Rows from block 15, named by matrix and row number. Each number is 50 + 10 x the weight over the matrix's rms, rounded and kept within 0 to 99. All counts start at 0.
# convs0: expand pointwise conv (model.blocks.15.convs.0.weight, 512x128x1), inputs 0-63
convs0.379:49 45 54 51 53 53 47 47 40 61 49 61 44 48 51 42 43 64 69 52 49 67 58 59 28 52 48 58 57 49 42 37 60 58 42 45 49 47 48 46 39 41 49 47 44 41 60 38 44 64 60 77 38 57 56 47 73 57 57 46 58 45 47 40
convs0.380:44 50 55 56 54 54 54 56 51 42 36 61 39 63 65 40 59 73 47 57 45 46 59 33 35 49 41 41 69 54 45 31 62 53 51 47 66 45 35 72 54 37 62 49 31 47 48 41 52 69 57 35 47 56 58 64 60 58 35 58 51 54 62 50
convs0.381:47 49 61 51 49 37 44 54 45 46 47 50 45 41 57 45 52 47 49 47 61 54 30 41 49 50 57 47 49 25 44 63 21 42 37 32 55 49 50 53 44 43 55 57 41 59 50 53 64 47 48 24 38 44 52 45 41 42 49 47 44 72 40 71
convs0.382:54 44 60 52 71 58 36 59 50 52 53 32 61 61 40 50 41 60 51 56 39 70 54 63 69 52 70 42 46 55 54 50 58 43 55 53 48 52 50 65 52 39 47 42 51 75 56 46 63 47 41 58 66 58 46 46 56 31 48 51 53 34 43 61
convs0.383:48 48 25 59 34 62 47 50 54 50 45 27 62 53 49 25 45 59 36 58 60 65 53 69 47 54 47 38 54 57 61 49 57 53 50 55 59 41 49 48 41 38 57 42 61 64 60 55 70 59 44 44 24 60 57 46 30 39 49 46 44 39 60 51
convs0.384:60 51 56 41 28 67 51 56 60 33 47 69 43 63 67 66 46 38 42 42 57 43 55 55 68 44 42 55 54 49 56 64 59 60 54 57 53 59 52 62 64 45 59 59 38 53 58 50 59 42 42 41 58 64 55 59 43 56 57 43 29 59 49 49
convs0.385:46 54 58 44 58 47 50 50 46 42 53 60 46 43 39 55 54 62 49 39 51 36 41 48 44 32 63 56 44 65 50 56 60 51 49 57 42 46 49 45 61 52 48 60 64 52 50 46 43 52 54 60 53 62 62 53 62 46 46 50 37 50 38 53
convs0.386:35 64 39 60 62 39 50 61 54 54 53 56 54 61 64 56 38 55 53 57 66 49 49 49 62 56 40 63 47 49 44 51 59 44 32 41 50 44 39 52 41 45 45 50 42 63 50 49 47 34 54 58 48 48 57 52 58 37 64 49 42 31 48 50
convs0.387:62 41 56 52 59 63 41 53 45 57 35 64 44 49 52 47 62 46 43 52 51 54 55 46 39 36 63 55 57 45 63 56 55 50 41 55 38 52 48 53 56 28 57 49 57 50 59 53 44 69 33 58 44 47 39 38 56 53 54 46 49 50 67 52
convs0.388:42 45 50 60 65 49 67 48 54 22 61 39 48 37 59 62 40 77 62 40 59 35 39 37 53 45 50 54 55 47 66 41 52 40 61 58 32 45 54 59 51 34 24 47 60 46 40 60 42 45 52 50 54 56 44 40 48 34 44 48 71 59 41 47
convs0.389:62 39 61 55 46 41 55 40 71 48 42 47 57 55 46 26 51 38 52 60 51 46 31 47 61 55 45 50 38 56 37 46 52 51 46 52 46 60 50 53 54 46 58 41 58 39 53 49 44 48 71 53 43 40 58 55 47 51 63 37 67 47 60 43
convs0.390:46 45 45 36 43 38 72 36 48 60 67 63 44 47 63 35 56 63 46 46 26 54 55 29 48 71 68 59 61 34 57 66 56 67 34 44 34 26 56 50 52 36 42 35 62 48 42 50 52 47 58 52 71 68 47 50 52 53 56 53 42 57 60 45
convs0.391:59 46 48 44 62 64 35 30 55 53 54 56 58 69 57 66 54 39 74 40 40 64 58 59 43 50 42 32 53 50 49 50 57 47 62 72 67 74 41 61 38 52 46 69 43 36 48 58 58 58 51 65 58 46 29 44 45 60 66 43 54 59 62 44
convs0.392:41 49 45 50 32 63 61 54 46 70 60 52 45 28 39 41 58 38 54 54 34 43 59 54 46 49 54 46 54 64 46 51 50 57 39 46 46 47 80 45 53 57 33 42 50 47 45 61 28 51 63 35 50 59 54 42 43 61 55 51 49 55 44 48
convs0.393:32 56 40 47 52 68 60 33 56 57 47 65 46 50 28 49 38 76 66 52 67 58 40 34 54 51 54 67 55 54 59 49 58 62 53 47 48 38 44 36 53 44 41 37 37 43 51 51 51 45 40 43 37 45 26 63 46 40 44 71 49 45 48 43
convs0.394:49 49 49 44 47 44 50 54 41 45 46 63 61 35 39 51 51 57 60 40 41 56 47 52 54 24 48 50 60 45 51 48 46 56 46 34 47 43 53 26 43 24 56 46 52 56 50 33 52 64 48 70 49 58 53 48 38 54 34 28 60 48 30 52
convs0.395:50 56 45 48 50 34 52 36 58 45 58 45 48 61 57 46 55 55 29 39 52 38 55 67 49 53 38 55 41 35 63 57 58 44 38 46 35 58 48 65 61 53 47 63 52 47 33 51 41 50 50 66 49 37 48 57 42 46 44 48 54 33 42 36
convs0.396:51 46 56 54 61 31 50 60 53 38 42 50 40 52 41 48 54 63 40 41 38 47 64 55 49 64 52 66 47 49 52 62 44 72 40 60 54 51 44 55 48 53 39 53 47 57 58 51 44 49 34 36 50 49 54 40 53 43 64 40 54 53 64 44
convs0.397:67 52 43 37 53 55 56 46 63 47 54 54 41 51 38 62 46 35 68 57 32 56 58 54 51 53 37 57 55 46 43 60 50 62 36 56 57 50 65 47 48 43 62 56 38 63 61 69 54 57 56 38 56 49 42 54 43 55 61 56 36 31 49 32
convs0.398:45 40 37 55 58 50 65 56 72 52 59 89 55 49 68 59 48 18 30 43 35 68 60 68 40 44 43 52 42 44 61 40 56 62 54 53 41 51 40 43 52 51 35 58 48 38 52 72 42 49 43 55 52 47 31 58 57 62 65 49 38 55 51 47
convs0.399:45 51 44 54 44 54 56 37 48 43 52 46 57 52 43 49 35 36 62 38 58 52 56 60 46 46 54 48 46 46 41 60 52 34 65 52 26 55 46 38 47 40 36 58 55 48 47 56 54 49 37 44 36 30 64 50 49 50 48 50 58 56 52 41
convs0.400:34 39 56 50 60 48 53 57 39 55 48 50 67 52 37 67 50 58 53 59 35 63 63 59 56 66 34 55 55 43 66 56 55 63 41 47 47 37 40 56 55 69 44 70 80 45 58 51 47 56 49 31 53 51 46 49 58 55 39 41 62 27 46 57
convs0.401:47 50 63 51 50 44 49 52 43 38 52 46 59 42 53 61 48 62 41 52 71 41 55 52 66 62 42 55 47 64 60 31 42 45 50 47 51 51 54 49 57 44 49 54 57 52 37 57 65 47 54 52 48 59 57 55 53 47 28 32 55 27 60 31
convs0.402:70 55 36 50 56 50 48 58 51 42 48 58 55 43 50 46 53 45 61 49 54 53 61 57 33 36 51 40 63 48 55 60 54 51 45 68 46 58 59 58 63 44 37 52 47 53 48 35 56 56 60 44 56 44 54 51 57 68 51 47 45 42 48 64
convs0.403:46 45 45 42 65 47 36 56 61 54 56 58 47 44 41 59 44 56 55 52 38 52 25 52 58 41 38 58 51 52 51 66 50 56 51 53 52 52 43 48 55 58 44 44 61 37 62 65 52 61 46 36 56 49 37 49 33 31 58 51 41 50 56 43
convs0.404:47 63 41 36 46 48 48 55 45 46 56 37 34 64 53 50 51 53 41 54 33 47 55 47 55 66 62 62 46 36 47 49 56 50 52 67 42 35 49 58 59 39 45 44 43 58 47 60 58 66 60 59 41 43 50 27 34 60 58 45 43 42 53 54
convs0.405:47 63 57 55 46 48 53 61 47 43 59 48 65 39 50 44 46 43 35 50 45 64 52 59 58 49 56 56 39 47 60 53 45 45 52 52 65 49 41 45 43 36 44 63 36 51 52 47 65 49 42 46 49 65 68 57 62 40 50 40 59 41 48 60
convs0.406:51 50 57 32 76 48 35 30 52 52 47 57 52 60 46 45 60 50 68 42 61 36 52 63 36 61 46 59 46 57 48 48 66 45 54 53 43 52 56 58 49 52 41 59 51 41 59 41 68 54 41 58 46 41 57 47 31 51 55 63 59 59 43 52
convs0.407:55 33 44 60 54 59 60 44 57 42 66 61 62 44 55 52 59 50 44 56 58 43 58 52 55 48 45 49 46 61 44 39 67 39 51 42 43 45 37 47 70 49 45 57 57 48 61 40 41 52 67 65 61 37 56 47 55 52 46 64 49 36 61 40
convs0.408:39 60 56 41 41 54 51 51 33 43 60 58 42 48 53 37 43 67 40 37 56 56 49 38 39 44 41 51 58 65 59 36 54 55 38 61 37 40 44 43 51 53 58 66 54 47 37 61 43 48 46 49 46 53 43 50 45 34 52 46 77 40 64 46
convs0.409:72 64 40 64 39 59 46 39 64 41 53 56 72 49 58 48 49 40 60 42 66 50 35 39 43 69 53 57 55 50 44 53 50 48 61 56 55 55 44 60 52 54 44 54 68 45 49 53 58 51 44 63 64 52 53 55 55 52 43 48 46 65 43 50
convs0.410:65 55 40 42 56 41 54 54 45 49 50 53 60 47 47 38 57 51 42 53 46 58 50 53 54 49 47 50 48 58 50 57 29 38 54 58 51 56 39 51 50 52 49 42 44 49 54 50 57 46 53 65 57 65 61 70 45 40 62 52 59 58 63 39
convs0.411:55 54 45 71 46 36 57 42 58 46 37 76 54 51 54 33 79 52 41 31 54 66 47 51 66 40 52 55 61 50 47 53 61 47 34 50 41 54 52 40 60 58 50 43 33 33 47 37 39 44 60 43 62 37 48 48 37 51 52 51 53 37 38 38
convs0.412:40 40 48 47 63 57 51 52 39 31 46 72 51 47 70 50 49 48 42 22 51 46 44 47 62 39 44 45 50 41 44 69 54 42 29 58 40 43 56 56 58 44 57 52 60 51 56 56 46 47 45 53 62 45 48 46 54 63 58 49 49 54 44 41
convs0.413:35 49 51 59 49 52 42 55 33 59 39 42 55 65 36 72 32 51 50 50 44 33 41 49 61 67 39 50 70 58 44 53 51 32 49 50 47 66 47 46 39 61 60 44 44 55 36 55 38 60 46 44 56 53 30 44 41 49 44 75 44 47 39 49
convs0.414:33 55 45 47 48 53 55 59 47 41 40 44 38 59 50 70 43 40 63 70 42 32 29 43 60 70 35 66 55 52 56 58 52 63 43 49 50 53 55 59 54 41 39 57 38 51 70 49 38 63 37 48 48 48 49 39 31 44 41 42 59 47 48 49
convs0.415:54 52 53 44 43 40 38 46 49 61 46 56 68 61 52 44 61 41 46 42 58 34 22 33 36 24 40 29 50 49 48 71 49 49 43 51 66 54 51 41 49 63 45 60 61 55 58 72 42 64 45 38 67 57 46 50 32 39 77 51 53 58 54 45
convs0.416:49 61 48 44 51 51 43 59 45 61 55 42 42 28 45 55 38 50 40 47 44 41 53 64 69 53 32 53 53 51 72 52 49 64 48 47 54 49 56 65 55 34 55 46 70 56 49 39 59 49 54 41 55 46 36 50 63 46 41 38 45 42 57 46
convs0.417:36 49 76 38 51 49 34 52 54 38 64 57 47 37 60 63 52 47 53 50 51 52 67 51 59 39 58 56 46 57 49 25 63 67 38 48 48 56 35 38 54 55 47 48 47 45 58 39 59 54 42 56 43 66 51 54 57 33 50 66 32 53 50 56
convs0.418:34 52 31 45 49 44 46 50 67 39 34 44 72 78 54 59 30 44 96 51 47 44 51 39 57 48 46 51 48 68 51 51 56 58 39 25 42 59 52 44 33 54 51 56 57 59 51 39 49 54 24 56 59 69 63 44 50 55 29 56 62 37 62 41
convs0.419:38 56 54 58 40 66 61 34 43 51 42 66 31 56 38 61 60 53 42 68 51 65 53 58 40 60 37 62 48 42 47 37 54 31 59 31 65 57 55 46 45 49 35 57 41 48 52 52 32 48 61 42 71 41 56 45 50 51 47 71 53 52 55 36
convs0.420:29 41 33 51 34 46 32 56 51 46 62 33 49 45 51 47 47 33 41 62 53 42 50 53 47 48 53 55 47 49 54 41 52 65 41 48 49 38 52 53 20 44 60 40 45 46 54 42 43 53 50 45 37 29 65 47 55 63 56 50 45 51 50 57
convs0.421:64 49 59 65 48 58 72 61 57 65 48 49 69 47 36 51 48 48 41 46 50 78 51 69 51 43 60 49 43 55 55 44 49 47 35 58 63 56 51 39 42 58 44 52 39 49 46 71 78 48 54 52 58 53 58 67 51 60 69 46 64 44 55 48
convs0.422:48 47 50 46 46 42 51 72 52 50 43 51 41 40 42 57 49 49 59 56 38 56 59 52 45 49 37 44 55 65 33 47 60 46 40 49 53 37 56 52 52 39 32 63 50 35 47 52 49 53 38 27 58 57 50 50 45 62 48 40 52 48 40 41
convs0.423:52 46 48 48 55 37 53 34 40 47 36 45 27 46 54 60 39 60 52 55 39 53 33 50 52 46 52 43 65 40 75 36 51 66 45 54 52 35 67 63 42 51 51 48 57 85 37 73 62 44 37 28 71 40 34 49 67 53 58 44 44 56 46 49
convs0.424:50 58 58 61 35 50 56 55 44 64 21 65 55 42 68 55 44 49 34 49 44 33 37 45 56 43 52 41 56 66 49 46 42 43 41 44 44 57 43 63 50 47 74 45 45 55 78 58 47 50 65 50 67 56 53 53 37 44 33 42 52 64 55 50
convs0.425:73 35 55 41 65 48 47 52 53 44 46 50 55 50 47 52 28 49 38 50 44 41 27 67 44 54 42 50 44 35 54 55 40 37 46 48 52 22 66 37 43 61 26 56 49 47 53 56 38 61 43 52 45 56 54 44 49 50 42 53 48 52 44 37
convs0.426:61 62 53 56 44 49 54 46 52 33 48 37 51 42 57 44 58 54 35 45 38 59 40 49 55 52 40 54 49 38 45 34 62 49 52 46 58 54 63 52 54 52 51 46 41 51 55 56 49 64 35 37 34 36 52 54 61 49 58 62 49 38 47 47
convs0.427:79 63 54 45 39 55 32 68 54 48 52 66 48 49 48 68 52 64 58 57 52 40 50 43 48 54 55 48 38 51 51 52 46 42 50 50 53 56 44 70 57 57 49 36 36 52 57 72 49 46 66 38 47 43 41 53 55 48 40 54 47 51 47 50
convs0.428:35 55 40 42 51 57 40 55 42 50 62 37 53 65 51 39 69 54 59 63 36 58 40 57 56 51 46 61 31 49 62 60 28 49 28 42 51 70 47 45 48 27 63 67 53 38 50 37 32 39 55 53 44 57 60 51 50 54 62 53 42 54 35 48
convs0.429:64 53 50 57 42 44 51 36 43 47 36 60 50 49 51 64 52 52 49 47 66 38 54 43 56 47 37 71 71 48 53 36 39 46 50 43 43 56 57 47 63 29 44 50 39 65 45 34 48 46 50 51 57 54 57 53 59 43 58 47 51 73 53 56
convs0.430:40 52 51 54 61 75 53 61 49 36 47 47 34 76 67 51 59 62 68 55 48 40 62 65 49 51 49 38 48 45 44 56 63 36 43 54 57 49 51 47 48 58 52 56 26 49 44 51 39 61 37 35 26 51 70 48 38 29 49 55 47 57 49 31
convs0.431:51 45 50 44 49 54 53 46 51 49 47 53 44 50 52 53 43 70 56 60 54 50 38 42 54 50 37 41 38 39 54 61 55 46 40 45 44 43 51 49 44 57 47 47 41 61 48 39 43 38 65 50 46 47 31 68 65 59 44 50 43 67 40 46
convs0.432:42 44 61 24 46 64 68 19 53 43 69 48 42 59 59 44 69 40 36 55 59 55 62 47 55 66 68 74 58 64 48 56 41 65 39 59 46 44 55 68 43 42 33 54 49 56 54 54 59 56 54 58 56 50 46 41 40 61 44 47 48 37 60 67
convs0.433:47 52 34 39 66 42 52 51 60 39 41 40 69 32 40 50 50 72 29 16 35 37 53 32 48 64 44 44 50 40 50 56 55 45 57 42 59 60 53 42 51 55 53 40 46 57 79 52 27 37 44 47 47 57 45 50 40 21 33 80 55 53 32 45
convs0.434:58 53 56 60 36 54 36 53 46 61 55 56 54 38 52 33 50 34 41 49 54 36 64 59 56 50 54 49 54 49 58 44 65 72 44 46 48 40 43 56 42 53 48 48 43 53 45 55 53 52 63 56 48 54 56 37 39 38 54 60 49 44 54 29
convs0.435:41 47 71 61 57 31 53 32 51 57 56 70 50 66 54 49 57 43 49 42 40 62 37 59 43 51 42 28 61 46 38 37 45 37 48 52 64 51 64 30 47 60 49 61 58 49 45 35 43 55 46 58 48 39 39 54 58 62 46 50 60 54 82 30
convs0.436:45 68 42 41 59 48 61 58 54 43 38 52 41 35 51 52 71 48 50 30 63 53 56 42 53 59 79 73 59 48 57 44 65 59 35 53 60 64 59 41 55 58 40 55 53 51 32 50 53 56 49 46 35 59 51 46 61 74 61 35 41 49 45 50
convs0.437:48 48 63 51 44 41 76 30 58 47 55 47 48 50 47 60 40 61 47 39 53 44 50 49 71 44 55 47 51 45 37 34 45 47 61 48 47 44 58 49 48 59 50 46 57 56 42 74 40 49 60 62 55 46 51 50 63 76 57 43 49 56 41 45
convs0.438:51 39 49 50 47 49 72 36 58 59 56 50 36 42 52 61 76 61 32 45 39 49 46 59 43 50 59 58 58 53 32 29 66 63 55 49 57 46 57 50 43 35 62 43 56 37 75 63 41 41 64 52 45 36 48 61 56 49 57 56 49 44 27 29
convs0.439:47 59 46 47 51 61 70 70 47 55 32 45 50 63 47 34 57 52 59 62 47 45 58 47 50 48 43 61 52 45 52 50 60 38 48 53 45 51 51 47 56 58 50 54 52 49 51 66 34 30 43 42 49 41 41 51 41 49 43 49 56 55 47 42
convs0.440:26 57 48 38 54 41 47 37 53 56 55 55 38 71 36 44 54 64 42 61 51 66 57 55 47 61 48 32 55 44 57 44 43 46 58 38 39 41 60 67 39 55 56 55 48 50 63 43 49 50 64 48 58 42 54 51 58 75 57 47 66 71 58 60
convs0.441:48 36 31 36 47 66 50 33 52 63 64 59 40 47 25 56 65 41 46 59 57 41 57 51 38 60 66 62 49 54 57 44 60 64 31 42 52 61 49 45 55 39 58 37 39 40 55 57 60 65 59 43 34 65 62 47 38 44 50 54 51 61 55 52
convs0.442:54 56 42 36 50 51 46 56 49 41 49 47 49 65 32 54 38 59 52 69 51 52 58 55 54 44 52 55 51 42 48 51 49 57 54 62 54 72 45 30 47 35 38 63 44 64 49 58 30 45 48 47 47 44 41 41 42 46 43 59 42 45 52 42
convs0.443:49 57 55 61 57 65 51 53 54 55 53 37 51 36 43 51 23 69 32 58 46 55 34 50 48 41 43 32 51 49 71 46 55 51 55 47 40 23 65 33 63 31 51 26 61 51 64 37 54 44 47 48 42 57 16 54 39 57 47 52 84 61 45 43
convs0.444:61 41 36 38 45 42 44 38 32 55 52 45 50 32 49 54 55 41 40 57 39 58 40 54 49 63 58 41 41 65 43 54 38 43 52 55 28 63 57 49 49 61 32 38 48 42 54 61 57 40 52 37 47 53 51 73 54 53 59 55 42 60 44 45
convs0.445:68 34 47 57 59 47 33 58 57 36 55 29 54 57 35 49 44 71 47 33 47 37 51 48 54 48 54 46 56 52 43 33 65 59 44 50 43 64 38 58 58 59 51 33 52 46 50 37 44 43 47 41 31 55 48 67 34 57 51 49 38 64 46 38
convs0.446:47 54 58 60 44 59 53 24 69 40 67 52 58 36 41 47 42 46 66 40 68 56 66 30 52 59 44 61 41 58 43 41 53 56 55 50 60 36 43 57 59 44 63 43 77 50 23 35 48 49 51 68 56 58 29 36 59 26 43 49 40 37 41 53
convs0.447:44 50 62 51 45 45 61 52 69 41 55 34 68 44 56 42 44 47 56 44 49 64 29 64 57 54 47 32 55 55 48 64 53 50 46 46 58 49 51 47 37 59 43 60 50 32 42 64 66 56 50 37 65 67 59 52 44 48 41 49 48 54 45 47
convs0.448:57 40 53 64 64 50 58 52 51 54 42 63 51 52 51 46 45 52 70 52 55 40 66 38 54 49 47 50 56 55 48 31 62 31 43 56 52 48 58 45 63 56 48 42 61 40 47 62 35 30 37 32 44 53 43 49 66 53 35 49 54 38 55 41
convs0.449:47 49 39 84 56 45 53 43 50 50 50 32 55 53 43 44 54 42 37 51 45 41 62 65 63 37 51 37 50 57 47 66 52 77 52 38 50 47 48 50 41 52 61 61 61 59 41 39 55 35 39 63 43 47 57 71 61 28 50 35 62 58 26 56
convs0.450:76 49 31 46 35 42 39 53 42 54 46 38 55 50 47 39 53 53 65 57 63 48 54 48 55 47 60 54 64 46 35 58 51 51 66 77 50 52 55 44 50 30 36 69 40 52 63 53 55 31 34 72 36 80 42 43 52 74 51 43 50 61 61 44
convs0.451:46 56 37 42 82 31 48 39 42 30 58 46 36 55 57 49 35 43 56 59 61 48 52 52 46 46 33 34 34 41 49 63 33 45 56 32 32 57 68 65 35 66 58 45 35 54 54 56 31 50 59 42 43 43 32 41 39 56 32 53 55 26 39 50
convs0.452:31 49 50 52 45 42 38 54 34 43 62 58 52 45 39 44 49 55 53 66 45 65 68 53 45 56 57 44 57 49 48 66 62 47 46 43 51 43 42 48 65 56 51 64 59 61 50 50 54 48 68 53 38 48 63 59 25 49 46 61 70 41 57 42
convs0.453:43 40 56 50 41 63 51 51 52 52 54 42 40 37 60 41 55 58 65 45 52 61 36 55 47 56 54 55 50 47 47 70 57 39 49 53 54 68 38 48 45 55 57 42 52 41 55 46 53 53 52 57 45 49 52 40 45 66 57 44 29 41 55 61
convs0.454:60 49 30 55 55 61 35 47 52 64 50 45 38 44 53 53 59 57 56 58 44 44 44 57 53 44 62 54 50 53 51 53 36 51 52 58 71 46 58 40 53 35 38 43 42 50 68 52 52 47 60 52 64 35 36 78 31 51 61 47 69 52 55 45
convs0.455:52 52 36 45 56 59 50 47 56 57 51 49 49 41 46 49 44 61 54 50 46 50 66 39 56 51 47 58 39 49 58 57 51 55 40 39 50 54 59 60 55 56 56 39 48 44 45 56 46 48 44 61 56 37 35 40 50 49 71 58 58 55 57 45
convs0.456:42 47 50 51 41 60 68 40 49 60 56 42 51 32 41 37 54 52 57 56 52 31 41 53 40 41 55 35 57 51 53 41 39 48 42 43 35 50 44 41 49 53 62 65 69 46 43 48 51 48 59 49 52 46 28 43 49 48 55 45 68 52 62 42
convs0.457:42 50 54 60 54 28 54 59 34 66 38 58 51 65 49 54 29 33 66 47 39 69 55 38 54 36 60 56 40 55 53 59 62 52 37 50 55 56 47 70 46 53 42 55 62 65 46 53 37 59 44 46 26 56 70 43 45 49 57 50 37 29 39 34
convs0.458:39 41 46 57 46 41 62 38 43 45 48 68 58 54 41 41 61 58 66 66 61 57 73 57 52 45 39 52 53 53 43 65 41 42 41 68 43 45 54 52 23 65 64 48 42 37 51 57 60 61 50 42 53 52 48 64 60 69 38 55 52 68 46 55
convs0.459:47 63 50 45 46 48 26 43 56 50 42 51 47 55 60 47 54 61 48 50 68 54 59 41 51 61 34 48 29 35 56 54 58 57 57 54 51 57 47 59 32 39 53 53 45 37 58 42 54 62 43 42 46 39 51 61 54 59 43 61 39 37 48 55
convs0.460:50 63 45 41 59 61 45 54 62 41 38 58 48 52 56 62 53 53 54 37 62 61 43 53 50 51 54 59 52 57 61 40 50 49 56 38 52 41 35 57 49 46 43 56 48 48 69 45 60 56 46 46 54 57 55 46 55 53 56 54 42 41 43 53
convs0.461:74 59 44 25 46 65 57 67 50 37 48 52 50 42 51 56 39 60 54 51 52 63 42 50 64 40 55 67 33 53 52 51 31 51 47 60 46 59 42 42 46 48 67 52 32 45 45 59 46 59 58 53 19 52 50 54 46 46 52 40 35 44 52 37
convs0.462:54 38 56 48 60 59 48 57 33 39 53 53 44 59 50 37 50 65 58 54 40 57 55 63 53 51 74 35 30 69 43 59 52 32 44 49 59 45 52 56 48 53 55 52 36 36 42 55 45 44 53 43 52 53 67 54 47 45 44 56 59 46 57 45
convs0.463:55 35 46 49 67 63 63 43 45 39 62 43 54 57 58 32 41 57 66 33 55 32 56 51 60 52 61 38 60 68 63 47 37 41 47 51 59 52 53 81 41 47 51 54 43 72 58 31 33 58 46 59 56 46 43 56 40 52 54 33 42 29 49 55
convs0.464:48 55 56 46 56 51 41 59 29 44 46 48 45 47 52 31 53 54 44 46 44 67 61 61 46 49 55 61 56 44 54 53 54 48 48 61 57 60 50 56 62 45 49 52 45 57 61 52 44 48 36 41 43 51 53 61 50 42 73 45 55 52 58 50
convs0.465:53 43 64 39 53 40 36 27 31 23 55 52 70 37 46 42 63 51 34 46 58 23 56 69 46 49 50 47 61 54 54 45 58 53 44 47 57 46 39 40 52 56 54 49 57 45 44 65 30 53 60 41 54 48 53 71 47 58 29 53 45 63 27 35
convs0.466:49 47 35 47 42 36 52 28 58 49 54 48 57 56 72 37 28 61 67 61 42 58 63 46 39 36 57 66 56 75 54 48 42 48 58 43 50 44 48 45 56 78 56 58 62 45 44 51 67 42 72 60 48 44 39 55 55 52 59 53 57 65 64 55
convs0.467:57 44 42 44 55 29 58 42 49 48 23 58 52 43 64 68 57 55 46 41 67 46 54 35 57 53 44 43 59 53 30 46 61 50 42 56 51 60 51 52 44 58 51 45 52 46 54 50 72 60 47 52 49 49 52 57 58 57 60 46 66 49 52 45
convs0.468:62 43 52 47 45 46 56 59 50 43 71 60 55 59 60 52 39 59 37 55 52 27 44 43 51 53 59 52 44 54 64 56 52 44 50 37 55 54 59 60 57 39 51 56 42 64 49 38 34 46 50 48 51 46 69 54 30 49 44 49 45 49 36 59
convs0.469:50 48 42 51 51 42 55 34 58 40 39 60 45 34 41 53 49 35 35 66 54 48 40 58 48 44 46 58 53 51 57 56 41 43 56 44 57 50 36 60 62 51 45 51 49 65 47 41 50 28 59 53 42 43 39 55 59 52 57 37 48 75 43 52
convs0.470:20 63 58 35 62 61 59 43 44 40 32 56 45 61 42 53 50 46 49 69 45 51 29 39 71 18 24 52 60 69 66 55 33 47 61 48 49 52 47 65 38 77 69 52 46 53 62 57 35 66 69 52 63 66 61 46 39 54 52 50 48 39 69 70
convs0.471:49 47 46 49 34 33 34 68 56 69 65 58 39 51 44 55 47 41 43 59 51 51 38 58 47 59 53 53 50 67 49 62 43 50 44 55 52 47 44 37 51 39 36 51 42 49 60 69 56 62 57 68 52 53 32 56 62 57 46 41 69 53 52 39
convs0.472:58 50 65 21 47 44 38 49 39 54 40 59 42 71 46 36 36 43 49 59 40 36 54 44 58 29 55 47 56 56 47 55 55 47 52 43 39 61 56 53 47 63 52 56 41 45 71 70 58 45 37 50 26 60 67 58 39 54 55 41 40 32 51 35
convs0.473:41 44 36 55 44 62 56 75 44 50 58 61 38 39 58 36 59 76 71 54 48 63 60 59 47 70 53 44 51 27 51 61 50 55 54 32 45 37 75 47 47 72 54 52 46 55 36 59 50 57 49 57 53 51 54 64 46 48 27 12 66 55 44 58
convs0.474:56 35 39 40 49 53 45 49 42 47 53 44 67 69 49 44 39 51 86 62 57 54 40 48 50 44 54 45 56 63 54 56 71 40 35 39 55 40 39 37 51 44 67 50 46 48 63 74 49 35 65 63 68 35 46 57 40 52 48 44 53 76 48 45
convs0.475:41 59 45 50 65 45 33 40 45 32 44 74 68 33 40 52 40 38 48 34 37 46 50 49 41 51 50 57 46 51 56 61 46 48 66 64 51 43 43 47 41 32 53 53 42 54 41 38 62 43 50 39 35 30 60 35 66 59 47 68 40 34 62 44
convs0.476:49 45 48 32 50 61 37 30 49 48 32 47 63 49 63 63 44 41 53 47 60 57 52 50 64 31 37 45 61 42 48 36 46 51 55 55 58 47 33 43 38 35 28 61 55 59 47 42 28 86 56 56 60 35 57 43 62 45 49 51 43 50 33 60
convs0.477:55 47 53 54 42 62 63 52 27 58 37 51 47 50 41 62 58 61 48 51 29 63 40 41 42 34 43 49 62 56 49 47 50 61 46 64 45 71 52 50 43 52 63 36 34 57 44 27 50 41 35 41 33 51 43 51 52 38 33 33 61 39 51 51
convs0.478:21 42 50 57 74 45 52 21 34 38 39 45 29 27 55 48 59 46 45 44 60 52 57 48 27 61 55 43 56 56 51 52 46 49 45 58 39 39 59 52 50 45 59 38 62 44 34 53 53 60 46 50 39 50 39 57 53 50 44 27 54 32 65 59
convs0.479:54 34 50 43 52 36 46 40 56 49 55 50 40 53 56 65 59 54 45 41 58 38 40 51 57 50 51 59 50 53 52 53 44 58 47 44 40 50 35 53 47 39 41 41 45 60 41 37 47 45 65 59 43 42 47 60 42 37 47 37 39 33 58 49
convs0.480:53 36 28 38 59 49 56 53 52 27 53 38 47 42 37 28 63 58 48 38 53 47 34 64 51 49 52 60 55 49 59 47 43 50 40 50 54 67 41 58 38 62 69 55 40 26 40 43 52 60 26 44 72 52 48 43 53 47 40 39 56 39 67 55
convs0.481:48 59 53 63 52 44 55 49 43 49 51 57 63 28 61 81 56 68 57 37 53 66 45 52 66 54 36 48 47 42 62 39 64 30 60 46 39 58 51 57 42 61 56 42 54 54 42 42 52 65 37 37 57 52 37 59 49 38 43 46 48 50 47 65
convs0.482:48 59 72 51 62 40 58 46 49 42 41 30 61 67 39 50 55 58 38 37 58 58 35 57 51 62 55 51 40 42 67 68 49 44 37 51 36 57 46 56 68 59 53 53 52 45 56 52 54 35 37 53 64 55 71 39 51 45 61 48 41 56 52 69
convs0.483:40 40 57 51 57 38 47 53 56 31 51 50 29 54 37 47 58 45 57 50 37 62 61 46 52 62 53 56 53 46 55 54 43 56 46 53 65 65 44 50 46 58 39 57 52 64 69 39 53 51 39 48 39 46 52 53 47 42 55 59 48 52 51 43
convs0.484:45 69 51 48 51 44 38 38 46 55 77 53 58 62 36 60 36 52 64 46 47 38 70 33 40 47 46 69 53 44 31 55 60 66 48 41 70 16 50 38 56 70 50 40 67 40 60 36 43 70 69 53 61 69 36 49 51 48 45 49 41 43 44 51